{
  "encoder_arch": "vit",
  "model": "masked image model",
  "image_size": 32,
  "method": "mae",
  "encoder_head_dim": 32,
  "encoder_parallel_block": false,
  "decoder_layers": 2,
  "momentum": 0.95,
  "grad_clip": 3.0,
  "steps": 6900,
  "warmup_steps": 200,
  "weight_decay": 0.02,
  "adamw_weight_decay_other_params": 0
}
Rows from block 2 of the encoder, named by matrix and row number. Rows with one number belong to one attention dimension. Each number is 500 + 25 x the weight over its row's rms, rounded and kept within 0 to 999. All counts start at 0. Numbers have three digits each. After the name is the row's rms in percent of the matrix's.
# q: attention query (encoder.blocks.2.attn.q.weight, 256x256), inputs 52-103
# k: attention key (encoder.blocks.2.attn.k.weight, 256x256), inputs 52-103
q.78 081:507506530473528487488464512492471496491514555508551517515509463487498501504500532517504527491527521487535499521486440530505549517526471520505503480469463461
q.79 089:485547499483528493457488458512521472519503536493540513518513482465490487503529481530477545519485516454521492487521485502472546480493469515477506498506478512
q.80 121:501453523519533539532500520506597457488533494502489494538469497510484502505470512507537498538495504466436497517516486521512551533533475539542504467479516488
q.81 119:488538495464514453530511482490527485526472504493512485480513481446524470529497491509466512454491527565522539484521521497491544531515466506509469494521431504
q.82 118:424487485525479515476506476537491525527481514487487504535484477499519545476489530523441534477473504514537510456508503543486482533513441478476529548500507494
q.83 114:479537501519501510474480485518417517478507506510509484519556525507546470488486462542523521522491510476432460507513449500438488494485473461472477456467474508
q.84 084:477507472513518467495498516505508477534507459536476525442440474502497493501516488504507493507495480529484503494559572511475510526471477526459508521535483508
q.85 079:456476482476476513495519490473519538504467526540472536511505474458513547518540501477457513493462526497529504526494492481509503502516515493488468527453519467
q.86 082:505473501454490469469515481555506522497495485463479521504532538486500476515529501504457503501466549528505508491522477507509566495536446512446542510519527515
q.87 075:504493510493521473488477508503538526477468517460546517497504492509540483454536502512498494462510472495510495519496443517491539447447503418504497498501477494
q.88 140:497497517524499520496506495501545450485483463487495470500479492512526459458502495471475516473507495495466505499516488497475516468504496479483490507509465477
q.89 136:509518489483498520502477517518463579494515505460495518483520517475498479511493479466483484544546497529510495488507506469476501484495539480496502489501496506
q.90 122:508499538499551491473489497514459501503505499481513460500503557509526514466493508440495499503495502486451503565510492478491518515470478478478505503480486500
q.91 111:550493514477519525514517505519540501527517523496479520511500526509497529521458481552540502503485492496497521495521517513534480507506449501488507467519525512
q.92 096:501518537514510501501457518440535539505497497513504486488502515481485480472476577524489514490500497491495487476488522499544505467493497511552537493500500484
q.93 084:500498463489511478503526518469530520476471489505505538501497488478503550543495507511517447494491485502549494521476492524517485449505549487520509520487512478
q.94 065:503478502442464516456477464487504476519505496501519471490509476492529518465522503495481501511505519467505497478534473498506531504530473510522518474517453514
q.95 079:504511528476503524448449542481505454518494449506517496516529489510483481503525467518526517520524511514507491483493481501466525484494488444467533500543502513
q.96 123:496497507502529497566489483468525504514491531479497515521481506455547528514496509479501506486501469449514490479432467461477501464528490502510536473500492551
q.97 122:515493451492517533533519513542542537495519517489497493534487473464476479453486536450523513493522488504466481528484474479512539519472520479508438503504528500
q.98 136:444466541524499503487487497550479494510492523507513486532499523501501529496479498554488442529520472549482487518481483500498577539523468512506506510545488494
q.99 083:551543482486491461483485472487454478514496521506455492482539513512518494454472483514499526524503517453509521515494491446456528499490473484476491558497503489
q.100 093:537498509505505504515500531506483486510550470462471535486477537493475486494488497554526455483527511491470472504548459489488490458533474495502517483482466518
q.101 082:479523467480516515496507450495506535477519484488486456507504515498509484471481454516490514506506522537483502500498492506495509522511514494504525546505482493
q.102 089:522462461483495465495498505530517463510510482488511479506526523484524530522496469475497503515513499528541474500460513489520499472479533522491495541543497503
q.103 083:507521538488527527457466427477485524504494511525472518516518520553550510473494501505510481516492471495458554513477520497488550561487468501482486529452483510
q.104 130:522520496524488478445501505496485500520529469482513504484487557509526522504470422453496529460456533454489500491471480525474497554465542493510480523460466521
q.105 121:477460532473528507523458529497494491535488508491510527494506504515502513507492519514514479508494424514457545500494518425478466513514514487502493480499485488
q.106 107:481491538501466508490500522472476495478487465541480543509516457499533527473518508444492488471498477495501507448491509497485538476515532517523517531495510495
q.107 097:488513480504514486471477457539513502485475549477452465484497518506554517500470508494502535521508511505440457515497505504489500522476509473513489498526529490
q.108 081:506499492546492454470492444484455483533475497529529439514498472488452472442504495478536455486494470489483517523482491498489514498481472483485495491517515515
q.109 094:502506504517467488493467542473519440481501463502510497495516505417457497521465512521481511487537543511520489516500475504520483481530486477504524525508502487
q.110 070:501515477481526511484527505519518501491492519436493533486491490544508525505479523482522515456477535520500482493528521496495499501465430514519485460522445529
q.111 068:457493526462493523496470479466485511479517486485550535457481497559528479483513508510514541538499545522484514503541501468480477485532546513473519451509497484
q.112 127:507555529523499519549540471494525497534505496524508489485505498494513474520481484499487502459507492529486518463512484481470533496476484514445506520534451536
q.113 115:503530510481552562509520487494485539510524537492502521479475484471480474499496485500529516505505505495521486479504500526494527506552499505457507503486487492
q.114 128:448492491481506499477462483508519467464519482520504557539457476518474514462483449539497502505501517510534511520538480482494496530465478498536474475502523501
q.115 090:537519532492482529464482517487452516493524506489466492484513504575510497550498531515513467495474479508474536521478519493487551522538544520479483507533462526
q.116 082:529537464477514440504510503495522466505501536540480543529459469532510484451493488455496507444515516512488500492495478488493457503447452487506479507489507471
q.117 094:459493514472497516436546515502497497485505522487493481512493531529529535521530478456477530460481523495538515519450491464486543501468504513491505524490485496
q.118 074:553485533487534531527504471490489537494513487500491523478490522519461477520492478537523510478498481477463497500505473498500506547513525554498481475454478525
q.119 077:438530523487502525549510535520521552469493492521517503497505511468480540555540502489464495503522514456519492489507525499511497509499510515500473483549467505
q.120 119:516478479462496494495476510487499479489546493530483524488547506481513522475519531535495489479500477501478482522521506507479444507504476456460428464523544502
q.121 126:540490555476497440532463507543490503495498516515516530515487500487536527483488505501511509445477557511505543497489474512543521510508456484526512502464517502
q.122 115:490533500471508472514466535515507516512491482539493460485442477502505531508488490480508516489511466485545518544513496490499504473479498510533520505510512485
q.123 107:487488492497482502511507528483528505549501492482506461533500475468510479518552530441488452480522493477488527496469496522506529481475511494520534507500486480
q.124 091:490486490517511491488490524514466487479474547521499477516473499494507519478503432504502525487470460542531513523428527495478487539501488467494497532484570479
q.125 064:472483538513501495446468468510460520496515497542492527552534538535527472486496497487503510481518473535502537459462538500514539499519456516462479530456457503
q.126 076:498513485486495470508522495517501462549480467489522441484483491499486543495507472485495491482487503450489480554469501459481528491481510454493515516543482522
q.127 076:502541526492493506502470523532506487506480511544482506511509485529526506533471498466497543483511500531492522499486507493518469531475541532465463464516490479
q.128 121:500510503508525421536509517456523488517506495470488514494486509492495542524509485511474507509504489460482510458526481530496524497492547502491543503510537464
q.129 118:508539493467502541485523498513501470522473478469470496511522513508552490542488497455512504511542507540462543504532499516450502527421511495495452513492486531
q.130 100:529493552503516516487507533531526504539528499516531510489506455510495524493526483481533531469536499485518476502475568487508508568467474532537489528525507450
q.131 098:516468540499471519469546499465449548500544498494480497486486501514485503480509483490487462482543499482485518546499522518489497492474510511518540542496474472
q.132 083:508516539516505532445526498469522497507529471493516466501511469513469480503482509514511476545458528512540479493463509509448452457491490494467501504529492472
q.133 074:521458513476544486432480475530484487476480496502431489483506480503541521506456505438504509498512492466497516527513512507508517522533498512545539483494506479
q.134 085:509483442488502497503452468500513495547520545518511539515470547511539535560547450485493512484494482524484508495505524448549478509500527507503490482509550536
q.135 085:528482516513500502488503502491505512547481526559541526459505495526505466522532465502463540516498508524530479498452482530496468504484555515505502487550509515
q.136 111:486468502517473452504531512487491446477507486470515494494520488458472511476551501520496484465478570497468505548512531506528475489506512521494503463450490513
q.137 127:542522502489463470515512463487493491510505489492521461485531479505505475546495509503492510494494486477449499485480512523442487491479479484499493475502483473
q.138 126:505476502505468523563533500512515497433483454478487517514490494484473508510530541522528524561527514534489500461503498504466509435486510517541501500464495459
q.139 099:467489511489520470473492531495492500532486499501497499509485503437464499473468481487468530511519511498518477431527501516524473514519486527540499543529509485
q.140 074:494498512540460480488483506567487489540518549507518531529521498450463487513489526467481535531485538523485515471462468467542482506537531461485487494518543486
q.141 071:483485544519472508515485498527516482474479529505508475523458538525535519517457439487517514482489471509491501532457492518503458469510537487511539501530548534
q.142 073:511553465562512485484475497500491497499488515512501480547538467491534499533479531494509476486500493477504517479490509495476472515501508479495521495504521484
q.143 054:512474567467502483550526523478517508482450499501486531492501530480505459507466433481499502494503485566500474489480497493540440479507493463535481471511490502
q.144 124:486497513530507564499500499520479518475511508506462491486428483535493510475498494550483517517543512503508508522514486479506470508487456509514513502502495486
q.145 126:498505491520499510506497523500460515493490495512471463489493504512468474508474477486474516490502505504502456530461516519522455455501520438505494510504524521
q.146 100:476492508472498493519517503513513485474510483519469483484530462483485502541483483496527510520498540513515457490488520485497551527497504469528458524493479476
q.147 105:462477458498452516490480485498471490481508514509519536502510509542524473479513464499497516530478520511472501519497464489519493508486518503508485499489478482
q.148 089:460517463484472526559564513496542505473504481481493479523464487499478508477486527519505528485538512519523500457505510485533485441494492499514492502484481494
q.149 068:455536473484517473513451522470470467526487465478517516484534484537488514500503474532518494522481501497494502496518504484498518500495481509484488523480516510
q.150 080:473540479501513485475517517460519538516535523481490541530532509503495506510525561505468492535479470508488506488501498472464490486498522484489473507562470512
q.151 083:542515497502514507523509513518474493558486510524528512514525506527490494528475507503520509489480492498514504487447506565499516491497497504547508462497499521
q.152 127:476462484494468517483469497497492540526505498462494546518514475492459466508472498502482469507531455565508495506522523523478535473489511497548529506506483519
q.153 111:508497505558522486501497505506503518481461478538516480486546531495515488497500463503535458498482438527489477516503484517523465514514527500533461459499463539
q.154 110:490492525525481479535485537540518526513525497539457491530465527493460528529452536505501500478505494495503486503494475459507548504445499511467499502499497543
q.155 077:524509515492548504506465454484468425507526512477487508495455496501487547555501503536496514505475493504535576466491500511468517496472486509530507540485492484
q.156 062:539516526460477528472525506515485467503506491506461493571529474508539468491450508501485493507493457527563552524437517498501492502503486515487484465520530498
q.157 068:482500486489537482537534493527532523537505512504520491501504527480521522482506480478507559482492494499527496513518526485482504525486476480525515480519470551
q.158 075:500471498541417488506550516521490534447510493505497463522483506531462477465495510520489446511529517498546487486522504453519471459503463511468488515509493540
q.159 079:509464551487497521489480481496489474495499488480511474508507471516491505504509477504495550516506506561491507528455515538502545545542529543504471485524529502
q.160 121:516487490507456484508478535487432510518483519534470453503474509508529480466497528490510475527528474448494454477509561478484531503444492525515459477484505521
q.161 128:502467474517485462488474496498598508462510491531455432522517495505532522525449527510494487488484520458493520502438516502494449477516510509505500475478484497
q.162 117:481459480488519523516523495497459501514500535507529505472478491519465523501499499484507480507475542478497472548526501513469512506486513534511530506459506522
q.163 108:492471477485481475508488516484513531518506425495505531476548489511477517478476500499478506490542508496456532506521484532489516491495537493496506508505497525
q.164 101:481523497450508443509453498490497484498519486495478503499513455485492492450479458481519514504515450526519513511511512476464519470504531512465484535513446510
q.165 095:510511545497514478532516455464458526493449492483520516545483528496484525497475541467540470502539489542510503483550455487484503490525522538511503555489523495
q.166 082:488529495511445473502468558505539473531501505541487490494503481486472513513483503510506489529533506540514460468507526537497471490467492491428532464518521487
q.167 082:500486494530525519483503473506529509467510514465503500526500505519485519513499530504498497508490487479474470500478476509507485480467508475515482504509494519
q.168 113:496533518505541483474460460503503518522463516504524529519473532504518510428524480505524512498514447473485504491515533460514527548507491518486460508507503545
q.169 154:510470488523511500441472474491519517486527507502476524481544457511505530497506507489504488546468500525484486530523495530532513512483459542514436537520485457
q.170 133:450478509500520532437468521503576534454495516503501483515493501527513492522485483500474545486543492541538528474517455481515422498496505504483509502527531480
q.171 097:516512532547510504514496506512522491516501476468483499490446526534492510499479498540485502460498529464496461478510492473479518481480431564525487488479518486
q.172 094:452495453487500557472536495533481498495496465491510504479531501498479512530513530464492485525511514546510516492506497536525488512505546523536495504497483509
q.173 083:501508490503517516494475501509495465506484502478504469473538514455500520513537521506490505488490495468503481480452511488528526518517505481490499473490510504
q.174 090:482490462487466511509488475500530469474536468495470512496481483545548548513511500491456476543491453502521480542483526571479502492507520457535494509535540494
q.175 089:516489494490461533492480481508507474480504489532491497504510484515488512533458483512539465500527458508528445478485524585484491490504516525458519496507498508
q.176 120:490477510490494473504499497524454487508525530476506507495518448489515479505529519547476484464474498518514505485472550475526490479521498506534535513504478478
q.177 106:485527471478479504524490504515498450518487484506474570515530501472492534488517513505492489500486485472491509463499502513497477494496496476457532463512513495
q.178 113:507504545478514533476493487532521507490493530473488495545494527519528464502514499490494510557463513471523515492504487476517514484472471462489452522527475507
q.179 099:497533490504504485471445517522527431485485492472501499492480485502531513510515528506455557445524524512510517548462534514479523523464497495525487489465508449
q.180 113:500529500532461523540484459523506500468546500555510454510523521456512527517483473518507499504515489563502524475535480512511541507502474538450507525503510490
q.181 088:475534502501484460473511538486498479453477527509479472459508495516464478519499529476518508480539530516487525494523505484461528472469525517507480477482553496
q.182 074:545441491513512543456523517492515513518509512526520526498535500482484502538484550505490529521490524480494479476485429522514489495482478502545542460508537519
q.183 084:510520481516479514498515511598534486512494479485503471445491535474516456524494528553502520464490508534531488480479552468496497531496481516444494477506485502
q.184 126:475512492517462506499493495456480509495488483510488521548477436506484550462452469521505534461461473546578462514526500505518483507486515476496468492472503482
q.185 128:475556501481489510489463500531471492486472515501528532490486548510483538458527487513450479482482491503492505507528436531519528518491527449519485528499512522
q.186 118:460496475474526523457477499506503512466461508487503463448534506495488541501519532498549483520492483482476513522510529510516513497528480484481448468515475516
q.187 095:508490521520555503505495535502498514518464524512518524477543485486506504496539480470509483467542530482480496491494538478513481503531541517474479525449511532
q.188 086:480497546489468499514505482552541456436514492497508492477470512534512511499449513514504586527505474501470503485522512521499523492493478488511516509509479466
q.189 085:526501464507506506500501524472495488531528495497502518496533470501512524514503516497436489542483529479484472534517481528493550476543476455505534493489524495
q.190 081:537468547512507530497520489494498502468506491520507509558476538531486481506533490477492511477517500476482465517490483516478482483522503474525476501535470523
q.191 087:516494531492507550459507465537525531500484511491535522517522470494481488540494497491476532504502488487506485475460482496496491516516444529492499482468508534
q.192 126:500490492440496521553483540516478477497476491460471517540478537504504498523503523522503487504487503465473495541473510491479532483520497494507496498461518492
q.193 121:502488520498511522495544479527490507518466500492513540485508590519502473532478523496514496497492447477485450466503511497505519499521518519510495503491470491
k.78 087:466517507470494502444470528501439529510496485520503509475521492476492516466472451490521493504508504520527515529539508468481470492530541535468497524490499524
k.79 091:499498504497478487517444482511499504553513471518471518475492497467458529501485489495485494469516489526491494484504515495488466495507522520482536495499523543
k.80 119:446475491513493511503545497501463522478497481486512488506526468528453503492510513461493456500519475501489505526492534540478500509518506477519465514477501474
k.81 110:498512493459505518524484496529516518527529477494459486535522517500497470520506477556533483513503508504512491479483476474488481503497509462487511495530519511
k.82 120:514523515538498469497537515484531457510524500526461501463455460500493553474504548450507491501502541487505498500521467487495469472483504492508475490476488538
k.83 105:505488490525494474527487462490538478481525487472478485572496518475486513500506470497493517452489465520544493490471547504504488518509526539479551461489508520
k.84 086:546518475503478502499500491491466470525467473517508509472469474507493485521495483479540509528519508452503507478518476486518499526479443496497467530498487511
k.85 088:490496515470547466477490471490485448501504522499498499534518548508509480508528503508491447529550488496511530511521476514506495522493491523493464498502493473
k.86 084:475490508493531498476501490502500465562496514482432545471517528490544506489473550468480518457523480540483451462504492501518468511507507513504510512486455541
k.87 079:560523495511502540493486523532503498529489502465508511490496480535454501479473460547434481526534526520520492492540506473492475479532504501464472490473539508
k.88 140:483489512513475480513494513528491479478497506489509513517497549543462512529502524493482483463520460474456508494492483510537486551504517529492506495476494574
k.89 133:465510487514478486528485460500525468496475477491504544491480542513488512499450473502507515503483486549540530528510503509511482526497533507487494496521492472
k.90 118:495475484544494450548476485474499525485517498519500526524438483511508542476500525483512497482508527471537491479515460489501499460474525508530493529462533495
k.91 107:570505530497490459485500453503474505471463467497561513498519535562469516481503489483482485499510502509476443493508503478489467480456494518459487503505500505
k.92 103:512524487523491552500482468507500513474515502519515471514499544497515499493520477504534517470493495564522463520486530522485503524546490491502495549497502495
k.93 079:545521480507541499530490464529510497499470526449530551549499511499446465537490503532473486528520491511530480524515461511510538536527519472511471505515506533
k.94 070:483514503465501471502499446491513515518527516533501527496462527506458479531507534465548514491476510481523547466521476471475525481480501517477465511513481491
k.95 086:542543508509464530512448501510486489522513530483528515486454479524492526475499478537524487525514499511505448489525467520503567494486477491496500490499504519
k.96 122:494453487483529513502498501526489550537506527506473487516469519469501527504459475471482506480537489495520536517514448505494514513445484534480467519534476538
k.97 135:535549492484521517531509521503515475491521495457490522507527476473511546478529512487454439486505494471520504489516472452520518495502520497487487518487484522
k.98 131:495530480459487467461523541480503529539509512521496489469528519471520496491485474494504474518487505443492510491494496492548520493504491533503471502505483534
k.99 090:489505508488481511497485533471462500519468487503475512538525481468511474489464518473482509520510523502515530479483532475488519502493523524543509496507480485
k.100 088:507544490490528555509523538541483511543496509499503501479493486471506510524488451523470466454518512541461506542470475478547540503470489539531482480490505530
k.101 083:547496477513520501491530506519515544485496469476545491522489460472473530463500566528474457518489455509492494456513500561503479504491490475475498510505489502
k.102 084:500526513533530548523488479504504513503512509508480519484437492522510513510483491485512540500499467486521491479500511539491497488501499495494529531509510532
k.103 078:488497514506472480464512524507455513490507491477506501535514479467456529484480506483507477549493510490505488546531503483495498521489458507484535488465487486
k.104 124:447520507492521501501493495512542500474505523493529548479462493520482482468464482524483489515516535527520515511464491464504566498482518531494475486505492497
k.105 111:474526492496514488482495486503486446512508489510493509487509486531472486513508451534493498477493468489518527509489499556481496510543509483524492479486536514
k.106 120:521467475471492517476475535499499486494478489532528450504449522487494529510518475469465473530518437476486485473503482486500557536496494517502506484456505510
k.107 108:539517501471463511527487471541556496487467498520510448478459470518527464539536466515511512511512486494537504523519508455481537515506448493462470471477524529
k.108 084:524469548495477491448489506490472455522518522487531537545513526498484499532484480463493476471467494499499505487504535505518501503497495540516509460510491463
k.109 097:490461451497507531512479500471528505490504482457489467471517496479502499498481486505508510511488469481536477546507492494464508455467537475471493516473504536
k.110 072:519533511511521500500518481524466469480481504529518541520496458511521453546512456485477522449522538546521501499487534516538505503536511507512466462498527500
k.111 069:487520483497559520499433501518511504503481493541496467501454525485504496478533547510534514530504515511473515499498512520530529509453501495503469476497453484
k.112 116:443491474458531479528510481548495540487481505501460519526492513505501513477498486546501505498526490522497541486487553488501520502448470498503489527502495489
k.113 115:525574487524507503528488464471498503505475488499544488478475498493534484523501478489530513532478485449481501512484524496488517480521546509497470481516539484
k.114 122:471521506522486483511538519501491540513499531481502473494503494483521549511520488481495467492482510481506520486471512515510493503486486542514497520473433520
k.115 085:479493523541558489481496524522456492493499516474517503526470484452533502489509509515504490516486517557478468524506485501496486538453487425523503496545532484
k.116 088:524493493473491508461561484504513465474482499519555528501530519495499504540492466506505502501492494486526549493461488529525474546518519531510485503460494514
k.117 091:471488472541510467480491469527479481467485495553509550537511548466457475470535457524507519516527529540514496447488498504504511514503469491477488517501550518
k.118 073:504519486503519475529525528467476548517493527479470445515502449488506520480504495524523464519502541511446464530472455487513527481505462484512495520527508523
k.119 072:514497479532514490497528485503480502507467511485478466507514482543520493501493526570503484479473465457529471495488481516517499513515532495493489525533463484
k.120 114:511508501456522454486505449524509486530485485530491519496525497475482523495470510490533525479478497530528483415502510500488514513518496492461502503500506506
k.121 114:515533481529532547486529491486517515530492506501534524461477521497544516499487477524484515496493497483485525483491488466465551489430494518481420538503484526
k.122 102:526494510475516512487470503514521517468545499493474505445558525517486528528508462505498530467554477421490565472515467489476522478503485492483522525508508499
k.123 103:483462457472452515456494489537490515463511518508500496463527547515531547517510470459484504464485501493561508523473499476535495466509484514467490471507500521
k.124 092:527454494513487475513524490484492476497514507454528479522528509507495491482496507484519506553495463510480547470504478516479447497540509512487539526502521513
k.125 070:468510498498471514491537538483481489504532507466453526514512502518470493452505495506471524552481485494501488506528462488473495496462478507507536530481494482
k.126 075:505464504492501485490530504519487444498510537461503512508512479474503498500463479451470462459506510483549502445457534504486517494499509533540500499464507500
k.127 078:497470486504490480538494507467503519485502539507534459474474465546547482528518468521549526492477508523541533480469506513468531483508481481495497500529535538
k.128 129:506555469555516440513472501519436495505467512446528473464543516510475485489501504512452523533461494487438492553501488483515494499521499489516498521481516502
k.129 127:520500535493532470503499507507477513473469522532523453500501495494528496501521459473486513497499509472544495483497506485502479481472503520456501516510478546
k.130 106:484515475489492510551507453490519509502463469507517491540524493493499495515497497510525523491530487530497486491495514475473510514503475498475520509494525511
k.131 098:505497526487506523530511482522526475452453495514495480464523512507552508503454546448484488514472494505485480498473490499533543523482491510466510504478467473
k.132 091:533531489482497544510474497513477495485512548533473510508523494452487524533497515530522463430494504481519536543498480547511523527440480441514492524493484516
k.133 071:474496512484481502526504459538496521500442495465515481510478543518548518472527541476463516511464499507497488511469495511489503482519493544498512481485505517
k.134 088:472519545534504490461507512488539500498499497491526528485447542513513516471511476504462515517502486529536472468467557475523497504523460514458504485547511466
k.135 085:518509483499472526508475515471509517492504533481514496449533467436477469593534482561525488464475523461451514485507485506510519526495498492511462475490526499
k.136 122:471494473521464491505515497517488500510525513566469433487499455475482469494506519480503544490475463491443467470502489503519546496488499495534532497503445509
k.137 121:484471492488493516483476529468473550503479500524551524468448496477490482513562481482517507503530498502516499462517504474495517497540500474505506497557502473
k.138 118:460493534478513483494492481488489548479526466473514522459543484486489507522520561516461490544457507517478527494461511520515512505505500516468467489520504485
k.139 097:496514466509490514526460532504483490494471515485476473518498517518478503467484470505541508464539486546466517508490549474499484485517504518479516471524488517
k.140 074:486540488481504505505545534549508491519500474474492484527469492576509472493464490508497491510538465498509506506477508500454493537479504476456478467481526504
k.141 071:489512475519501565476490516500519457493507516548525463494495496527478493520495486486488495518463492484471511479534532458512504495499435469519532478509462464
k.142 076:489494494494501466473471490551471508504527495528474565532457525531480519545507494531509526507518497485495524477504532530516479510491536472486513550492511522
k.143 054:505522478497515486521529501481519499487482468502507463471518512515523532538509536473475519516522491503458506449481528484496517499487507519495512493537446509
k.144 113:494497492498512465465546518479519482509511486543542485522476506506512452505496528476477490512488490473514504516497528459465505554489480514457506499489476541
k.145 134:497459534504505515505521521474504492494471485482453530541453462517461504506481502491523502482488498497516492541535504523541526494513486485486475508466551509
k.146 094:530491508491517516515511494461506534481462520512500500476522517531494543515511540476526472510526493500496498487489522491525496459479537529444447527514512524
k.147 098:485528493479502507473508517486505476509491565469506509492519515499473471526485542464513464502529520469475485479509498489533495470481486496515499486491525481
k.148 093:516493434474531448516516509503553521470548476489500490484456489476535507489506480471503493490508523511493477487526495474486502506521493517501472496537470498
k.149 072:476477469500502485493503490460442509486479496472465513483523510488469509478511480495497503529530459513515501488458500487531510530499524489504482505481520513
k.150 082:485472474522480471477499503520541482501523504513499548567491525466481539485485543491474494515527496492509493513496473555527489511496508458468516502521519464
k.151 082:509525472523536505450474463529521488511501512533483494487482516482499494519540470539499506554454567461447516450494522518527489494496501486510470506484540478
k.152 124:488491481498516486490442475503504488478507515489499486507488512539499478556471538483472486523471462516527503545487507512519481487510484457533496512509566457
k.153 119:502503539495488514495485479503478475531507465500492478484502477506538488519504445466495512478536533472504545475515477522504501507499500483473495499514486499
k.154 111:502492587481515511497513470502488489472506470468445504516507486515509503497517529495516514521529471559542502545495474529510487505507494524500505512481513493
k.155 098:481490534490487486470487476483499533510496479494490470480523511477490482499539496528510506510495461496483500527463465490506515554515468457531497450491471500
k.156 067:492467502497461525491524517485493488491482487505540488488486530490522491567525505491475561477487506506484457531471487529506540525518500500547503438534452496
k.157 066:486501523517470519461533498447538514520489510486487455528532499480510540457496446501491542477550561520489464490502540477491515477541521523445476479550505516
k.158 079:489502504450483506527458509478469462464538476520470512495501531532531503509515554494513486473517488536483494517519539534516490473495535567526545530507487478
k.159 078:510482491504452478503493524512473511497475500479522470485491479519509472568528507512535528529472466499508502500488469477485491494529496510534511469498498500
k.160 111:471513475459519495539529478484531512538506505480480485491465501481511459474498561526496482487488479464536520484493530507491504515558511542439528489500500494
k.161 114:519539492485472466509515505512507474505460497468514479494513509487474506518476519503515548483451537491505498506506506533483539510523483479479537520491486530
k.162 142:472497517496506457487503480480492507485479509528515443528467511466531523470530496472509503524534490532552512471499512488494474527503476515470471477531487501
k.163 103:476473521482508464452509513528493473480502536500472475532530501497468497505547501435535520487508509521463480478486480542514498535493486511526477496535489489
k.164 098:511508546462488518498483507521468496491483497461523497496476519473493460519551512497515473489509497454477516511507460517530536528530517498506469511529491535
k.165 092:493484452477489550517475476466503485535526491507493520513512514484466519487516475499494500513516495510551514502539526507497460479507550498454500502497507521
k.166 080:520509454506506507498478499485487524534496497492490496514463513465513538513506495537469487492481519448524494444514492449472541496526444496557509519463487498
k.167 076:514515495506509490471484501516503498463482550516502501514476537475490481530503490524497495497491474468512507496468475539487521525510486475476502501520487509
k.168 126:479501475576472479503511509461510536476487496483509485476458481470490487512504515566500526569493553516540495480471542553490509513505496514494483475505512512
k.169 112:512490531463507445460476514498439479509529519489452490487534510494497507491468460501517433491480463481473483488493486516511502486512495498517505489467529535
k.170 116:531477525503490514549466502483532542472467524509507529511464531499547500507509482478492497459534552524485518489511510501488472505484517467505490460511500465
k.171 103:492513463448463471505508536544553484453533497482475463525554521516531495486486490518517539497498498507448501487471485466517475485517503504491495493498494508
k.172 090:466511513500478526451486478489478478521502458518494500468538509496473469490507512521541483474499527540534493513506482550469467512463534513439510492519523538
k.173 084:502496528510499544514487498500481474440512505468480529521477536520551519495527468465506476534500500496508487489497514505504503482482473520499521541472553511
k.174 086:516508562531522505481518513485481477484506501528500504505469503473512478494504487454468461495494528490542556507519519520495531527537489475473493503505486562
k.175 091:507518490529543489539515514498493493550475483527487534508450525455525514492507516533475444491502521511518545448542498510470536521514480486491474544480499536
k.176 116:512475513496495475496513485512488460493508533473529508511545510509528476527510507485501524513515501496466521503502496507505466485525494493540513491501541503
k.177 115:522480497512517510409521509533461473501521486478469490466501459481508516499495492451531523511524559526482493510477483531476495441514508470522491480497541484
k.178 127:509484490468484499448436523462522508475503483482476508500504486536470545498478476519553506536512461505527494525455509499520485464527529468467512515447485458
k.179 109:494542524490505468523489529495436494480482526536506515499492513512516499503541471472534508503503466505460490523510530528517482502518454504490485478480485475
k.180 108:491516478485513516494498510474485470504485462510537533479522546536510476485500502534503458494497459524460509508527489542519459488504543501497499534531505494
k.181 091:496531466489488507500479492535463471495463508522501517499513520512526468528450531501495487506512527475495496464498497509501464499502472517494489535482502488
k.182 076:534556493500513487495465461463477484509500497517498520468461503521481491527460545516500511517507497474527448501520495525461496469479497485488447505488527503
k.183 084:470505525493464491562517521522507485508479503496481501507502529512480473491504479508491492521500515514495519491479492476557452496505517514487517507508519508
k.184 124:499483467493488444525500525490476524529506514487518546447476502479447499485524502528514444524500513499510530498455507488517507477490514506532534516517501472
k.185 119:467488511526491480502502512505476468472483500492520493485542519492465471500512525492499430493452507476474513504467486552499511473575457512507488494528482484
k.186 115:507493484481517487495528500499543459526463495470507552539530472502514477522519515472508490510479518504517480525485513509517486532445509525526487513462466494
k.187 103:497488465478513474489486504502510504465505497508485472542514450469513480513494530472572491518536446503527506500513458541488452512475520501512537541478531485
k.188 085:477516494561512501494556504459538483520510498487488508461467543550473492474525486523454512466495553469440484502458496494518527505537481511487521498491516482
k.189 085:480549503481470487484467477462477496486518512503550461502482528486509494522486491508505507525490489520504475503517505498495498508543537463511483487513522490
k.190 091:477532513542528516496524521518524520531460511506472510499530516503509534510461501511480492434480472486449499494508508478471513481483526485460541503524511515
k.191 099:515513529517476441547477477489542466492490499486518521479538531473508483553488545522521510527510529528474480503490488541523504510484493494502454488495510526
k.192 119:465472501502525482502535505467526465520441514476473472515527497454451564487471520485513465514416496507496469499456488531489441504458489487530532487496468511
k.193 110:487482479493523482455468521510470522501500518480475510502507487524553507491490485508507483528451461478489472480489476480531486493546500479552487472496525485